{"arch": "jasper", "model": "CTC audio transcriber", "dataset": "read English sentences (LibriTTS-R)", "train_examples": 15625, "noise_aug": 0.01, "time_shift_ms": 50, "input": "waveform_16khz", "tokenizer": "char", "vocab_size": 32, "norm": "batchnorm", "activation": "relu", "drop_path": 0.2, "depths": [5, 5, 5], "kernel_size": 9, "wave_channels": 96, "wave_strides": [5, 2, 2, 2, 2, 2], "widths": [96, 144, 208], "init": "orthogonal", "residual_init": "none", "optimizer": "normuon", "muon_scale": "match_rms_adamw", "lr": 0.0031, "momentum": 0.95, "nesterov": true, "orthogonalizer": "polar_express", "adamw_lr_other_params": 0.0011, "grad_clip": 0.5, "cautious_weight_decay": true, "steps": 5600, "batch_size": 64, "epochs": 22.9, "lr_schedule": "wsd_sqrt", "decay_fraction": 0.3, "final_lr_fraction": 0, "warmup_steps": 110, "weight_decay": 0.1, "adamw_weight_decay_other_params": 0.01}
Rows from block 11, named by matrix and row number. Rows with one number belong to one channel. Each number is 128 + 32 x the weight over the matrix's rms, rounded and kept within 0 to 255. All counts start at 0. Numbers have three digits each.
# convs0: first width-9 conv (model.blocks.11.convs.0.weight, 208x208x9), inputs 63-69, a 9 kernel for each
# convs1: second width-9 conv (model.blocks.11.convs.1.weight, 208x208x9, transposed), outputs 63-69, a 9 kernel for each
convs0.34:075110102106095104137162171114107091133139080059086113104113161137111145169153163076084099118144167118092117158118139182147126118121140077132170142092129141101122142109094109118113149169160
convs1.34:203137111133133111117131111065112135137168185159101060194186123091112119157189166115135164138104129137179169090089126187128123111088111140138137118110133156156148073101140145101089104126185
convs0.35:131128113131141115116147142115124102091084086126128123078116186194131090101115140085125151193148111095088066138148158128143111112134146119111088077066083150187135050064097101129096072099090
convs1.35:114106101068065091105109117135118129124108092097100144147148081054120159157146156140105119129084089110106137091121079072121207155124117088113184211188101077091063109099118111154150152136126
convs0.36:094077065044068131182185155067129190158083056079128130132146116109126121137131176147124131188164114093115164091101132159126113116133151150150149128076037045094091073064083113155146134125105
convs1.36:119193222185117062032065087127080044091144150141107079112075106123114172127121125105129157135152125117081120179105119144132090067072103118142136137142174177156135100103132156187163133112082
convs0.37:099144136124132129122114078166138131111092079078080094183147121135118103113107079143131127166194186177178186137132138150126129166129117107176140097104112101054033122092093127157137121100103
convs1.37:127111161150125116127138146142123100067110142195181140071134154125116097126162190159108116209177088080086100113145105092129159147124104200170116080067092100103093144144158167141133106074068
convs0.38:153120099095102104099123170131173167096061050062114120137143124135127101082053035142090057088122144167132123062067111128113083099109123049105147149136143139147137164109110147154146117077054
convs1.38:148171150116150153142099107067122166133092095116145123193153130150155139158149185128150162098086089064113122133156102086137121126107080111152122100122150198166109144145115089100103139157149
convs0.39:147147142113098122126107113038096114093102139138133143097109098146171151144158138109126164191196191172141102129139134140117117121150173141126106117176180141099113172162172158139145144119090
convs1.39:093130118128135154124131123156118145176195184161144175146142159120092102105094126031075118137140122139145171118096077105093107104115163066081115157138124160182212164137126083072119130140164
convs0.40:233162098099097090106122150060085132151144138141124113169201146123118108135118091149143133153167183145120122116082096130148091130151129103136136093056102165148069087066090130165172155147127
convs1.40:078092162169132121146168172169140101107102084063121145132149158152151146134134184125153165145167176147099090144093087120141131139109109138130084080082075103121138119064034123139123118123116
convs0.41:088081121143131112123171192133125115112115099087122151188170123082093106122133129181137108111127120083074070070111117139131126118132195134143163179206199128120184155154151159143165173158126
convs1.41:113125151159155187200209191137129152144136138140154142114140109092114129144143135073094112144147138182173087110095057083081079117169217103108144170113112136164188091124143144130132118105076
convs0.42:119109139141126120104096103121172150147156157132126111144104110154124110149179155172137112106116128118125185122105102088095102093093117114091113138162165170162155061085093085101119096071080
convs1.42:069051070132162168138113087147128136142110106088076080079083107107150210189153131179202182140162117106072066120149192207189158114110125131111104115118115117116133173138129128134122117128131
convs0.43:138103080081101119135144144111114151124092039058066099143106090101128163148113101094092123146144133146179189123097085127168182157134094110108115133134126126135204143138127119143151150126107
convs1.43:091147124044039093121126126172100071079105145163127084154145132128128155162124140179148129136173161150125135082109108116122120137121078102139185161142118099106132186217168148140165120105119
convs0.44:166179204169099099134134094029053024039097115122116122148162150134143181169139168166132115122127156157129108138111103125134121132120113138176182112111149127109082131160176167152157139099085
convs1.44:163154126131140144122124186141115098105094107122123158173177170157134106091099145151129125117146126079085096127151182203153134118107136081122102068126119093080096060064090113158192172166162
convs0.45:158166131099132133120132178093110137125060045083092074073132174170131083108125150114090091130138149137158156119094148152110086120157152139140136095094119130168183153142134142148122112095105
convs1.45:139154174160123136150166141182164164162138122148156130114097166186131119149144111091180172160086062133188166104088100145155145121163162136162167142148115127117105116103107124139145182158177
convs0.46:089063093132159159124089057079074088102082073099116133057108147127094116114115132137113092101119151179198204157192139121139121111103103085094131192234198162129117075039076110122121107131151
convs1.46:115153140154166151144106081112129139138128091097127156166128140173174149115129123136158176183176141140140117198114073060117155170150105134130118103117118105097095141133126085046054104133150
convs0.47:124127152196214167112100070104126111102131130122095088150178177178188144109119129131147124120124106129155122172117110107098065079096104106135141146154171133073055076132175175139103091092084
convs1.47:135134135137149132125127110116101092104146132134135136116131089089124155145110109113107117095080113152129123129161170109061078073075126121107134144121102136161136071070111138137159203213150
convs0.48:131130148149141149137135142087088096114118112082059091077060094143156146110079064112090112130134147130126130079118130109119111111083101119093065060071079085076050070130179190189181191162105
convs1.48:102152153127108111135133148143143148173154138116115101119137105098125155193168164142106108122134105127150125126123096063064085109090096126161162132123113142158148125158155139151153134127134
convs0.49:184149152151141124151126071093065097158186202197164154108104123146137096103168182039087139168170167159154111152113097073095141154129108076085121136087080080069048107122133118138154137104116
convs1.49:186150165173146150144174156138154122094074103085065126113092091089126156177142103164143162205234172086110160083103143138081103124152103126169154119080078106152141177116102108095121151175159
convs0.50:141136079062075079091094066136182157133113112119112087138157176126084085128119065072110121095066096133148150123111113109129148128109135157146162168115120160134089083136136117114131154137108
convs1.50:106124121116139141135150136121144166190162134109137133172171118089126115140153134130139130109163141192150068114137121123123110095104146130162127135107112094073049108113103125148160130118089
convs0.51:174153154158159126130172172167144125124107085084085082153140161164104097129140064199187198141102109119142155146128151153128101141151153131116178182137042030080108122132109075085124142136135
convs1.51:165088118107119120161164192099081102161197170119120167140144147102098100112121128166156176137128135154133152143135104056085118131130153175141165124107140123132128094130161094067096084095141
convs0.52:125122128131133147146160156126128138109080074112111072110137154194178112078102149104139157130095070077087079071122110098124195171136088095117143189187139075066073129123128109136165183158097
convs1.52:145148158146130171143096075068048075106093146192145095123116101112130109099089115102135150174172107089093124151169140109118105087117133132116133149169162156149163178166151180149140139135132
convs0.53:152089091129155128125136182186134135137123098087092120091117130139121101084103162112160161180175129119119152123151192173160151144142143100089147145133156130103109109118127141109075082113106
convs1.53:128108105099110122147131094163167130095129162157135140115121094136150141149142121158121133147166132141124102134128114122137139153131136095117151161154152144119129116160187146138147135145167
convs0.54:093084110148166155137119120141124106101110105121143151172163156165159167122123153124092084102107098100123143134147130120131117115126099088091116156166140125145178147130099116148143155164155
convs1.54:122125147149121116166183155062088105117116084120157126105125126091106117126115125058082129134144121099153255143148155124128127098063069120126134114157229162132147125078084106124165129095097
convs0.55:125113115118130169170150166143133099085071050059072107092084112160166132095106118117108107127162147128109101153129121103112134134158164176150121116089090142191248098108126138154168159147134
convs1.55:071102115117131130134116086142158144135114083096135141128108097091148164117094104147147129109129116122153182106103101121110129117097080042103114133171141116130192127096070093104130160145129
convs0.56:091108133140144165156152161101100104135138136083133186177137136128096105098142183083089106123126144172125090136164186165182183149137087197170170150123130134134169086129143152152144135128108
convs1.56:066057046092139147098090112134108085108135130119132173149142160190153121125123141109141134120077093098111109116112108108127180160123100126098124149154161144142155139188189101088110121136161
convs0.57:179208151118146161164161146175201153102086102125119101113135111081120167179163212137110129139171162149129118101107124120119164147108115129165157130134172194170136161168196229201150117122149
convs1.57:104111164154090039088137154129132130136128146119113132090114111147162157159146145163153154195221202173117100121089047137163152127146124092119106104098111129137128135148145173173116100104091
convs0.58:044055145182165134120108135206186149090093127118123112135175148096072094114146166135137109083127137188166133171119095112113116153150155124103143183198159141152164093113137154128107089089092
convs1.58:147182160096142151116099091177155118095114094081116109130109098084082097110139139117139143147134106065117183114114104114135134097139103145131147116098117105090109088085112118137184197148113
convs0.59:106111090103142137106086082188151116159196168099065068099139136132062086164164055106124121100116152169171179142128133103076103124130148116089113139162128126165143093115127116116124123106078
convs1.59:171105085094098107109126146057066080099120159168127112148121164195156095066124128183197223156063057139140154129104105151140131117123079166169208171131131145146167152141132117146153145140146
convs0.60:122107093110139155107056083088136136086082096101090100130114137133102082042127181106108127163147105101132198144124096115175173161128108087105119124136144129091083082116147151139124171210160
convs1.60:139130164129085113138165216135109069036081117109117161139079083138193188165126143208177153150157198166124103131141143169170145114100091081126152163172126121106046140187188160166137164146098
convs0.61:135116108117097090096114096156150128084073071113139100148162127091096076089085056095088085117151149118118119167144099086124121124109115128116144197177103072086090067096155162184206181138111
convs1.61:057117081078107084079122136145152161128093090114163171148152177205184130115160169113078086101123136136138111096118107074094100130122138190191125085134190112112137094154161116103074100119098
convs0.62:123105133148148114084074086116102105115175169105061042193139099103125143076090108163140112137137133115111100109120098114128127137115150107092098116146151117062049119127119105126141144137113
convs1.62:111150207159110075069105148126123127196196084021082117161113047044074093144147112115108107098126108146156114074078161157184215146109082117112131108127104060049085242255182089089119134137098
convs0.63:174146137121096085112136094091067085131141112119138192098105124084109146158186212121116140143174139104065050122141158158147136157121118124143202198082058114134118193166143098076109156151129
convs1.63:069096116112128135149157154093096100117128162181135094146107101092066107113113165177117089137169147086088113095077078148189167184144121136105108111186213103088125153150139131120119102121126
convs0.64:153127113123114140148110086064073112139138150194178124155104088067083108105113116136149152113091124169155167127132159167157172174161180089111124169160127118100067106115135173158115099123118
convs1.64:112118151155111061062085121167137101114126123056076090125100127167174127087158219129103113121148185187162139135085131194168158179163166172169157130100109126140135080084115148140148171150149
convs0.65:201196214168114117157182183137110140169177171170175185115119118109108145153119110119149135125107149128134178112139100114145112108108108103084078113129121105110184162161126096079117149138121
convs1.65:143145152127124121137158172106127090084089134156157117150163142139129122159206214141151171113076108154168122107125145133172178134091137087123156126134151135140126116127154190167154134142138
convs0.66:104107114101103130149135122106102109112118140169178145092102115112090084075092095112118143124137136146148140188159126104122133154129106130151145132114107115138152134145148144123104100091060
convs1.66:117111117141137095112120091179191148148181131116105084088101090110138143139135145142116102152152153074057120178171209158120159148123117153159148122097100113103066127090050058100095084075068
convs0.67:124104107098086097130172184114146176167110081048061100125144159115124170126117092095091120128184162130119103148130104109140159104122158103096099107091083110160176191132107123154166139115098
convs1.67:044104169149138125126135150111122124070093137150159143090111170175107072091140159071052109146128171190149153138122137162188166131116114178166154121106103074087081156142193161166206180139115
convs0.68:088120116080067100124133135133139157117102062037089144151135121092061100097085099127127127138129111102100124160138153159181182167133119121111141119117128133109071173164163169171154144130116
convs1.68:106138178151144149124109109101094146185225156085088126100137172114062113116148130095103118168170133084103128066113169136103143120091067063126125068118154152113116099070106112114106072045063
convs0.69:113163164144129124139129110193162100078095099094120155171162140106096099128097079086104122107096090102094078123107129133148168160138135094127156150161118106147166081083125157175168153139127
convs1.69:123132119117130127109107149197131085097113104116126093148161144138118104087062037151145141120126125112093076104100132147137131121096107070041073137160120114126091144144159169164141126102089
convs0.70:095056064083100124105124138095094103072051035048089091161170148085105138175157111167167151164161146157159176140112113147143095096112122157130131118115109114110114161129132146148161197199190
convs1.70:196185109094149145150200185217160104111121107094121111125129114133134174144099121068139112167127083105080113142139116144155185083062121048042082093070084096126127107125161141123163176175168
convs0.71:151141119149171160135121074133140182177126072103120155137100128145118143132063074072113145138109107108120131127129127148129123120090074158130094107146148137138177105145108113104105122136158
convs1.71:123141146120114114098112124072078106117145134126142173080117142157133136133085066116119170170149138111123162120118124126127107137164179064131188180183148117135147130138129146149149151183189
convs0.72:117134166176136107099143196129166171114093103155166177114118108091113133187201169139122142125109174222183178155188192155143180164121142125130087082141177125096104117137125150168143114116145
convs1.72:094071143151114090115141138059092115117147174159115103094085115119114115138142156097112105106089127179176160090087116117089128117119142201163111129177158171140102168168151193134099119136107
convs0.73:123111101115120104103119139115112086078130175209191142167152090072079091157180118184160109087099093109117150077091154170160158127106116144162160146147125084095099131147150114092107116114133
convs1.73:131158170155136112104111078080094139119091086062095150141145192133050088112097041159161122093078114135121118138132092107178185167156131140187180135115151144116150173169158173173174202195132
convs0.74:073081107157180165164132051115099101134180207171129128186106067099112097123128114071107064026038091114141146143142114095096117135161129151152157097100100112115106135151137115106115118099090
convs1.74:125126148106132121164188075108196153128104086099138154157133154173156113068073066086122128097142109047080125181189240156174184150106107094187171136124103058109156068074086119089103058043092
convs0.75:106120111138142144160169119088094113114092093078108111105153162165150148113077077148126123117130155155109102102119111075091127147137123083107130142136127155143068063091115107108111093077067
convs1.75:097093110157160123101110110082085087108113122124131135109130130123142157191177126138133105127149172189161150138195186150163143142181163073114110047075110100136182192150111129114097104153171
convs0.76:115117106121123108102101120126141132144136108127171175145106107149161161120089076189156147137104060078115119107110130128106131136147176072093131113132182201163092123126102105120129121130143
convs1.76:156101103102046090112151149129162169141121116091102111119103133090123132091083082146164104068120126111111106108073112158147153129100106196185132070092106131135132074088101108131130103097156
convs0.77:106084127164130108132142146103106077085074075125160137134108103116133159180131076166144146143147162152115123153136112161161158129106110110117111121122099089126151170171149147141165134103114
convs1.77:149199138111115135105107109140128114121116106140136130186180103105124145124110132153115130173156132134126131187141145104115127117118086066068057128162169133114099150145144095127107128140134
convs0.78:138139107063088110123120123151110114129114085070105132137132126108084112130136155070136169153150149127090101116128158180140137145137122085106157122077105168191178148141136116106118134136123
convs1.78:061071094115118098124188188150122137162123125089085127136135153139152173167167175105094120151159149137147120082081114137131131120148141080133147137108096135168209090107157141100117149117087