{
  "tokenizer": "char",
  "lr": 0.0031,
  "nesterov": true
}
Rows from block 5, named by matrix and row number. Rows with one number belong to one channel. Each number is 128 + 32 x the weight over the matrix's rms, rounded and kept within 0 to 255. All counts start at 0. Numbers have three digits each.
# convs0: first width-9 conv, stride 2 (model.blocks.5.convs.0.weight, 144x96x9), inputs 16-23, a 9 kernel for each
# convs1: second width-9 conv (model.blocks.5.convs.1.weight, 144x144x9, transposed), outputs 18-26, a 9 kernel for each
convs0.60:130089095107104146143144170122111120116124117122152158122146168159152144148140103184187132130157188195156120106089107086108113142134146159154138143132152129139120104131131116129129102086095132112116130112124128162176
convs1.60:111094133137145174179194171085084081098143162138105094141135094070088130131124129128124147147160157141125119158151121127125127119098082117105109121064038067070089146145105102121155156139132041102132145170136106088071199176166168157123108115104
convs0.61:135147124157151152139128139118139163134089105111118107191164138157159145079097125149135134165151151145120095092087122140124136143147131088124137150153171170171143141134123159158166151134137123087115158109012029111173
convs1.61:168121118116125084086113152183156131099122140150164106106187163116129146143107131086081096129116077149134060160143113145154109119104081111072137140115149113147156104153174143167175136107046072069050165120127177131139138164124112135115100066054
convs0.62:093139174238191182151128136139161151156157152128142121188183148112098094102120171133118126122143129127120116106087123151162147100062054141150118123124115120151156147133147142121131136140128108152167131123083160168148
convs1.62:143148149082079110092113120103090107166192207131057111133093104140108119155160130159172174194143122164152176071119136134174141108141161148127125126158159153091077114161135139120090064050000148138094108099096112124157173112084086108125088037011
convs0.63:028066111128139153152116124098086080128151166159119112208180146133137149148123125130130142155172165142130089128091113130153172153173159139160131123123106089079078170166120118113123158150122116141130140124128123147157
convs1.63:094152159170162132110092098149107104094128158171154092127105112154151122126184204071074132131107116100111090120103155160103120137098141147159153151121103116117100206161091103111094106136124190155115085135184124136132119170149103102077115141126
convs0.64:157131139107107099118104110107095105117149109107085093098091123139179164164173168143132157173192180181138086146149133100116157150108071138141128139134136133091055136171123131114094131110078114066081070079108150134101
convs1.64:131173149124126105086100108126136118115069100119131131161168132087102117118088089164119120081047069158161107141148126135122186202170134171127150104069100092107120095131178191156108066110114120092155202148108149176180154132113093079138158136121
convs0.65:157174160152165116139143157091121119130131124132144148105085094109141139121102085152128119090105108143150206140137146141105079093128111109148149163147141143129128161170180204211241185182132128127134099100116142155152
convs1.65:120129141143144117113150175094107092081055061106131107143118135142144122120139161142108094119115115129126116162129128148173145113084127155128141120109108125087105103151151123117168178169204108092120189149109133182195178163156118162217200198159
convs0.66:124108104081100091135130122075094112099094103107135144112164157191176175159162119157134158164176152143122107128102111120123114108087080176162150141161187173142098238165130110113105158096097073131121127104154143150146
convs1.66:142116146141145138122139147128166168132119132153120110133122126138133097101108121113109112134144148107118131156159130111087102123083068058159166111123124117080076086146133113122175159129146115111085116166122137163166124129166161112141162174191
convs0.67:053096116142164147179182127140171157151137119111105077071125133136131135130114086116104095104099092083096096090103105123117150179184142121115084092097120123126144120111099087088070098093090116108094141129113122128144
convs1.67:146144143105073080079087112098096110130135126134145135096141147136095104133089052071097118112126122109094114162121092081085116158175173129122103096105127138172169108117107113099087108114122149167138122117115140115086078110151156150112078104124
convs0.68:135160177156187182170160131116139141139136115125123122132127116137144147135163148130152144106081094103112103057104171196160125117129099146133134117094086050044057173156143158120120114105104043115127132079053087080133
convs1.68:192198198142103148150091092181178144138101087101118146135167132123153133106088109073073087054057074105139140140140075073077108114089102147192150125104090147161123139126078071156157110121161129147143125093056121198154134122131146148137101083065
convs0.69:080049090139142153137154173161164154137137147103106096101111114100097096096160165085120109108113123130152113162163160160153148138095079163166157113102122134166152095105127124132105134097100159125100146171198169112056
convs1.69:167134211186153130106117127137156131150136147124088138216180151115108157147108111083130137125164175086109119161170165151131080102153177079094117144135146145144134139165169165140121124147125046068080119124156136066088207144114119127163147146179
convs0.70:057067080145141134129130115107122127135130097055052103185172163164132121114112107164150139111100110123132125131117095076060077132163164067090090132132140122107134176141088066076111116092134143176138137114118114150174
convs1.70:077073137120111121127089072113145150120145154135117147150156182133098123162177150088074091140105103084082118160176175097083107077068129052138169145149178106009058085112145148124135123110126137140130126109081131127097180124092133158161166138113
convs0.71:070118152164147085084089094171151140108110119149172154170159149147144150155128081158158145147146173154160154166183180188139118115151194138122132129135135131117109066066078073095106124120129109160181175143166168169162
convs1.71:055122128136128101098093090072091110143145150172180183147129094118104142150140152159153152110062075120142155138122081108110112141090098127125107076118120122153150086118141111136105081112148161116132145113121142128148075071053013000000000067116
convs0.72:059092118168158106104104103119109118125125128102113129128152146125122130133155148141158192154144128120091101119122155171145156131117110103119149151130118104087126180185157123134126130137139017091139104126150131119117
convs1.72:156160126148139105138131068169116120107127149088072116130113102097081106099109100051048099102085072108136086157116127124125164176144175098085088075170196151088132174173150156141144147081072095132120074099143102098090191126114140148137111090096
convs0.73:087068097123148162171187233114127138145143136136133179117095114128148115120115085125159128163146140128120122113122103113117121138146122054078102129117118103124115174152124100091110123140129160141124120130141136147139
convs1.73:133163110125128118137165195105128107101090022045112157114093126109079129123162192145141160173083049090091133133085133140172134088133144097087123110078068107158214157104135184178152121138178090117075093100146138089085159163087099115101077115167
convs0.74:100157145129123152179173184191160146130108107109140147108109125118132097115129145000057116119145136159152152115107133139185198164143113144163167156159160184187193200194146140120115109125148189135152161157125095105129
convs1.74:176185172128139204204194179142167147110079108146146143092137147127076103127127096142113159166138139145101012109131142116158210183136123107126142089060096158148127052098112136131119092097108089090101127137132148115082183161150134143166171174207
convs0.75:094101113114096099101145138053097118100134138162182184107122129141135132163184180133116140143130126108114117141120117124110112148179195157148147119103096086067080067080100141124178153123086122137119103125134150139123
convs1.75:120162113106120132077067139093088115120121139168121109104098127160140130115108118164130119118168150092112124172151154186167084108127127105107119095055080136134160111105132135125107122137114137113135148167115152145100151140125104142169151162105
convs0.76:182156121103089097126157157108125124129142148163126106093100079089128162159166128078075096120110105115138159141110090086094131150173158101127136155150149170159115098131150164168149122078128109065055123173192186149101
convs1.76:124074089108137097067106103148134108097118106094143160163122132162173099104138106149133154148131096112106119206206137101075178177156127120130121163174179105137156157170194106055050122133144109133121105168151121122185101121157134167138115137172
convs0.77:016071123133102098101123142140149139156133114096077082116118143127102087077095103143157171171162127130091078120148122154112152128126111108103090111144132141129110191218224165163132129149141101087113140132106106147118
convs1.77:043094165148183173137128107173109090128139111093100130102110123170191177142113124131133128098126175109071111146126139142127108130127082119130133146161162148137124151121105064111136145158165166181157159167134186156138070111151121118108154138139
convs0.78:113127145123136135115094116170164157132115119105123147105120139139160166136129115115100091089120144149151144119118120122095106130154184109129152158177159109067045122090105153149175186181148140150151123128059079096072
convs1.78:178159161148126138123147131095070101149165156138111103135113116121161130149191119183141098132112124163125100126146125163163126144152141124191150109148177120101091101095089105147183175162180128191176145146117085095125129117131106155135072096139
convs0.79:089124068066074095133150125187128105099105113113137137107116127171170183164153127164143140153160156152113100160168107113081120097141137224197122075074076074070057118122132118109116165193198164153123124142207183171110
convs1.79:094105136102107077070075064113103066097170161137129142130106120138148150157130148114114093118113126105109134112144134161160124086106139100070082129166158153203255133130134140130147122140138108120076114148177090113115137135156148134157156147152
convs0.80:141207251198151094101095140141126113146148161121126117084058051081105159147112112049072121117151149138107077142152132124099112095135123114123126106098109130168174165140120089121133157101090095142134120154181144139110
convs1.80:173159122078141170220193147136160140145093148179164087100126137090091106137115154105131147136132114157194167151130132139100175130082078094116180195108047111152088145143150116107124146154092124089138186121102144166054152196117052040066085149167
convs0.81:142177130091085077061073106152137116065080106119146141112079091098120135138127122162148149121105122144136133136150145137135146151205166182145132134118101096119147087120146182173198175137128126182161134134146173175144
convs1.81:123086190175095124101087148120108155144124100099126094184161138141111089112133102192134122098056092157112098088127122131120091061099061148166149117121121057096115126113128107059063105093106073170149110159168096120189178172105128134144144130119
convs0.82:164110097163155174164151155133137176142137153133095072130099081082088088119123162099133161121128153143132149099094117125080099154166139106095091086077069087120139132130132104194184149110101199151134106135136137146173
convs1.82:139162153113072154199197170147146108085045076113120126133153134108112148176142152196174144107118153194158122135142130187141109107142128143117092127122133093099116123112108136120118146119122171110128185176132172157110126127142154128140095134143
convs0.83:103032092157137202175149159119136139131123133114109128104124139142125075085117125149166170142149145134102068081066091073094121153142113123129130117096060105096126193249187220141179141151128104123167130100128146150120
convs1.83:143098120162156129113153119160117100098127134115091120134115107126162172145139151091091109115120113119126164109149110144136109084111109143137121135141161108053123138113116120147133131142106092086089124184177169043114084112114108117120139144150
convs0.84:114144182148132130118094058112118108127117130150127129158129111096065062091077078130111095092105121132161189107090088075102118121096120054062121154148133142125118175193141151133130147159125111122115116149128126152168
convs1.84:057097116060109153150157150169164109117114115131123138129121064110098099160180180144107121108101104145126148128136116089094170151144144149157141160144121126138107165124098084094111131176126158158116152139122106135098104122085052096121136129135
convs0.85:122167157189174145133157146095110119100078110120127114142134104093094105131128150137174175176168173156122083151110162174168150145179178083097110106106135112134131131125126113101089118097113107132127129140131140119159
convs1.85:111123101057055102117173200100103088073095121167195146098129167171147130119165180099137134128149171116162187055094109175139094090116105156134074117131105136100111239146110159156150129120144156151099150190141127130095155148108132169165133120145
convs0.86:124114136177202163140147164078101142125091090120118100108096124119106091140160145150124144138121099091094121146178104108118138121083098132105140152180163143116139134145136152139120124116134137205162121053070099104161
convs1.86:182162099118113120115100135179145181151123148129137198110142100067073101108148140104120093090120132161145110187135141132148128086068150143156150081140129155111104143141150169136080112141152109084099105061090188130118103125158145146119137160152
convs0.87:185144110126123114155132138174158147112125116144130124100111134120111110115108105154163171167147130119115116040040065081123144129147172157114098101110109097104139018058093098117148157178159119121101105078103110169149
convs1.87:170162170155086043042082098118111129157131122110142180135105099096099147173127101097115151143137123119123118145140150111092117133091133134096054046081143158182164104126162166139124122091123118126138126126158157172140116107117133176176163122089
convs0.88:093140135158115113140179216118113106115148157150127117093103114112125134121110097106122130145153137124113129115070066053098076082088103134134153142127130163190184162137128110129099082077097097081108142147128120120112
convs1.88:178164125100105114149124101189136086142148126121113061164125105134157136113129182130133108077122091095126138161162140152129082093085086200172147157109080122146086153169123078120174110032069114190137137137090119133129140141155091095127164171194
convs0.89:145163117089114091064123166108100119124154182160163148138145123095092097105156189091117137176179148125132146127123141155131112121139126092106099112115123133136156083079124088107069080043088115130135103098118156146121
convs1.89:123138139135104112102089122161162187197167131137163158158189178141082063115129142255219141122120104072077088172128101107141146120121131126121149195151126119121161196138133093088113122132149113124144174107091119146141145153172161144143166156148
convs0.90:134142131124110100127096109190175159151159170181171134145139129101096125143138106162147151148173162170181180104147171153146113106116106147173171172139134132140165070098124201193214171126108135123167153158146136106066
convs1.90:147112094113112086096133147120117095098110115116112090122122101102135139152129098148136101139151093097205234077110105106112112119125151063120174157112134178169123087066092121118115112085086157108094126126114116131092178174178123106123142147143
convs0.91:180139132160179190177189183113121110135142177130098082104108106129125142112129134124120133127132094087114127133138160176174135121100126101064077097133125115089086083142120162143138103110112094053110113136145147155181
convs1.91:169158104112125139208165153170123094137165157132107102180136141107120177153076120141168124114113096167149147087105106103100094089080104105137124095133105160134092099167179146141118075090120111074123110167136170124154142130200159101136198144159
convs0.92:108138145125157201217198185162140113112125137127111062080103120121132125125109146152177157164139154125127116137142126135117124089068042145150158188179167130118103187188159133121125122143149145135115135141143110138123
convs1.92:174144167190140102099087083079106117149176123083144198132114103133167156105111172165182149102143155135134181083089123117100088077126146111118108131155189147163188112114112101093135118062099075131121116086186136080113149131152160127114097078082
convs0.93:176165157135129180171152106147151166146134114098097100083107157147128137137116097139150127136156173175156166148129101089102098144133185089133129138156178157117100139180171105128086118127155164192198200182153135106099
convs1.93:131088090128176127053113108107129111118127124115107080225152087082118161140157149145126129162152108102101101059128098100173178188173137080116105146157150120121178073076106128161170128102127113092130094131194187111143173152117089104130134114144
convs0.94:087099104136180165148131136147132128122113121115137130132126148142166151137134156117121145165164130100072045123116090090131121156156145111092084049060061086104101091038074118158154117122107162139141181174138125137124
convs1.94:134110096097083110135138104083098093089112132168123108151107097105147204109081099108048080144155191160159156141130143134118092059113121164164125108099112083091146116121146128106126113070145095101160158118197142023090132118103108127158090080136
convs0.95:120121099097086068092057057101110130156168171165167174153143137129131139156163127183195179143105111090072067130150137140170143162133100194163146110110100104124163110105109090120076084068075073049057076074069074105123
convs1.95:134126159153139125100114104167146111129157175169149130123120126183169146126091104166149148168108124085104127113098107129092078097170189124077089123162145096114147152184177151131123090079069135143147132130191176119137178190200162105093094134191
convs0.96:093108091091079136134114121159117137117119134107094125104096109156155129081072087118125116122136154168144126111111135097144091109093088095113126128114096066092125053076115149116137098132115193166188119099117114160213
convs1.96:114121131146158140140099109081104140170192147133149188186153150180188165124130139065089076098141142119087087155089107141122171152115132135197160121162159117104123136138156160163176140128134102138119090131148145157181052107120134151171142130160
convs0.97:097087096071092083082086068136148169138148127124117134189186183158154142136122130149155161189193173159110066171153117089088065066083041142136153182188167156171176121130132118124122122097055159137125095085078057087063
convs1.97:090109122137195180106155210152127126124122150159116077101119135175195122111114094204140101136150149159137089138114116168155138151128150184205151161127126136140114112163194151111159184161117115134102125134101153145115070052100132141122104083055
convs0.98:117086084131124146132124092162195154126131151164148120163192168185173167161184206139119107090113108117103090147119128078089110112134118138116107108094082100125126087133134095078082093119102164110145143122133124114126
convs1.98:162145134126117102110093068111123118109141183160126140156151105080074094104091055134139130149119104119183220121191183131130127116115121116151155158129081026052067129167165157111083086103117152144133097117096119112092132109116113094106120126106
convs0.99:099123148179194153137126107183184165156109081081085132104062059085137164135119084148144146130114090095121148021023086124104103126100117147170173162123101085091100140069081079117184173167125068080150184191226167115116
convs1.99:101088084111102123136078082059073140095099168165106104118135118115095142180172165063094107107120157160161109085137212172126116172184119060140193175140136160149108152110092111074059084136159137109134133163145132069065171137129102100136134125187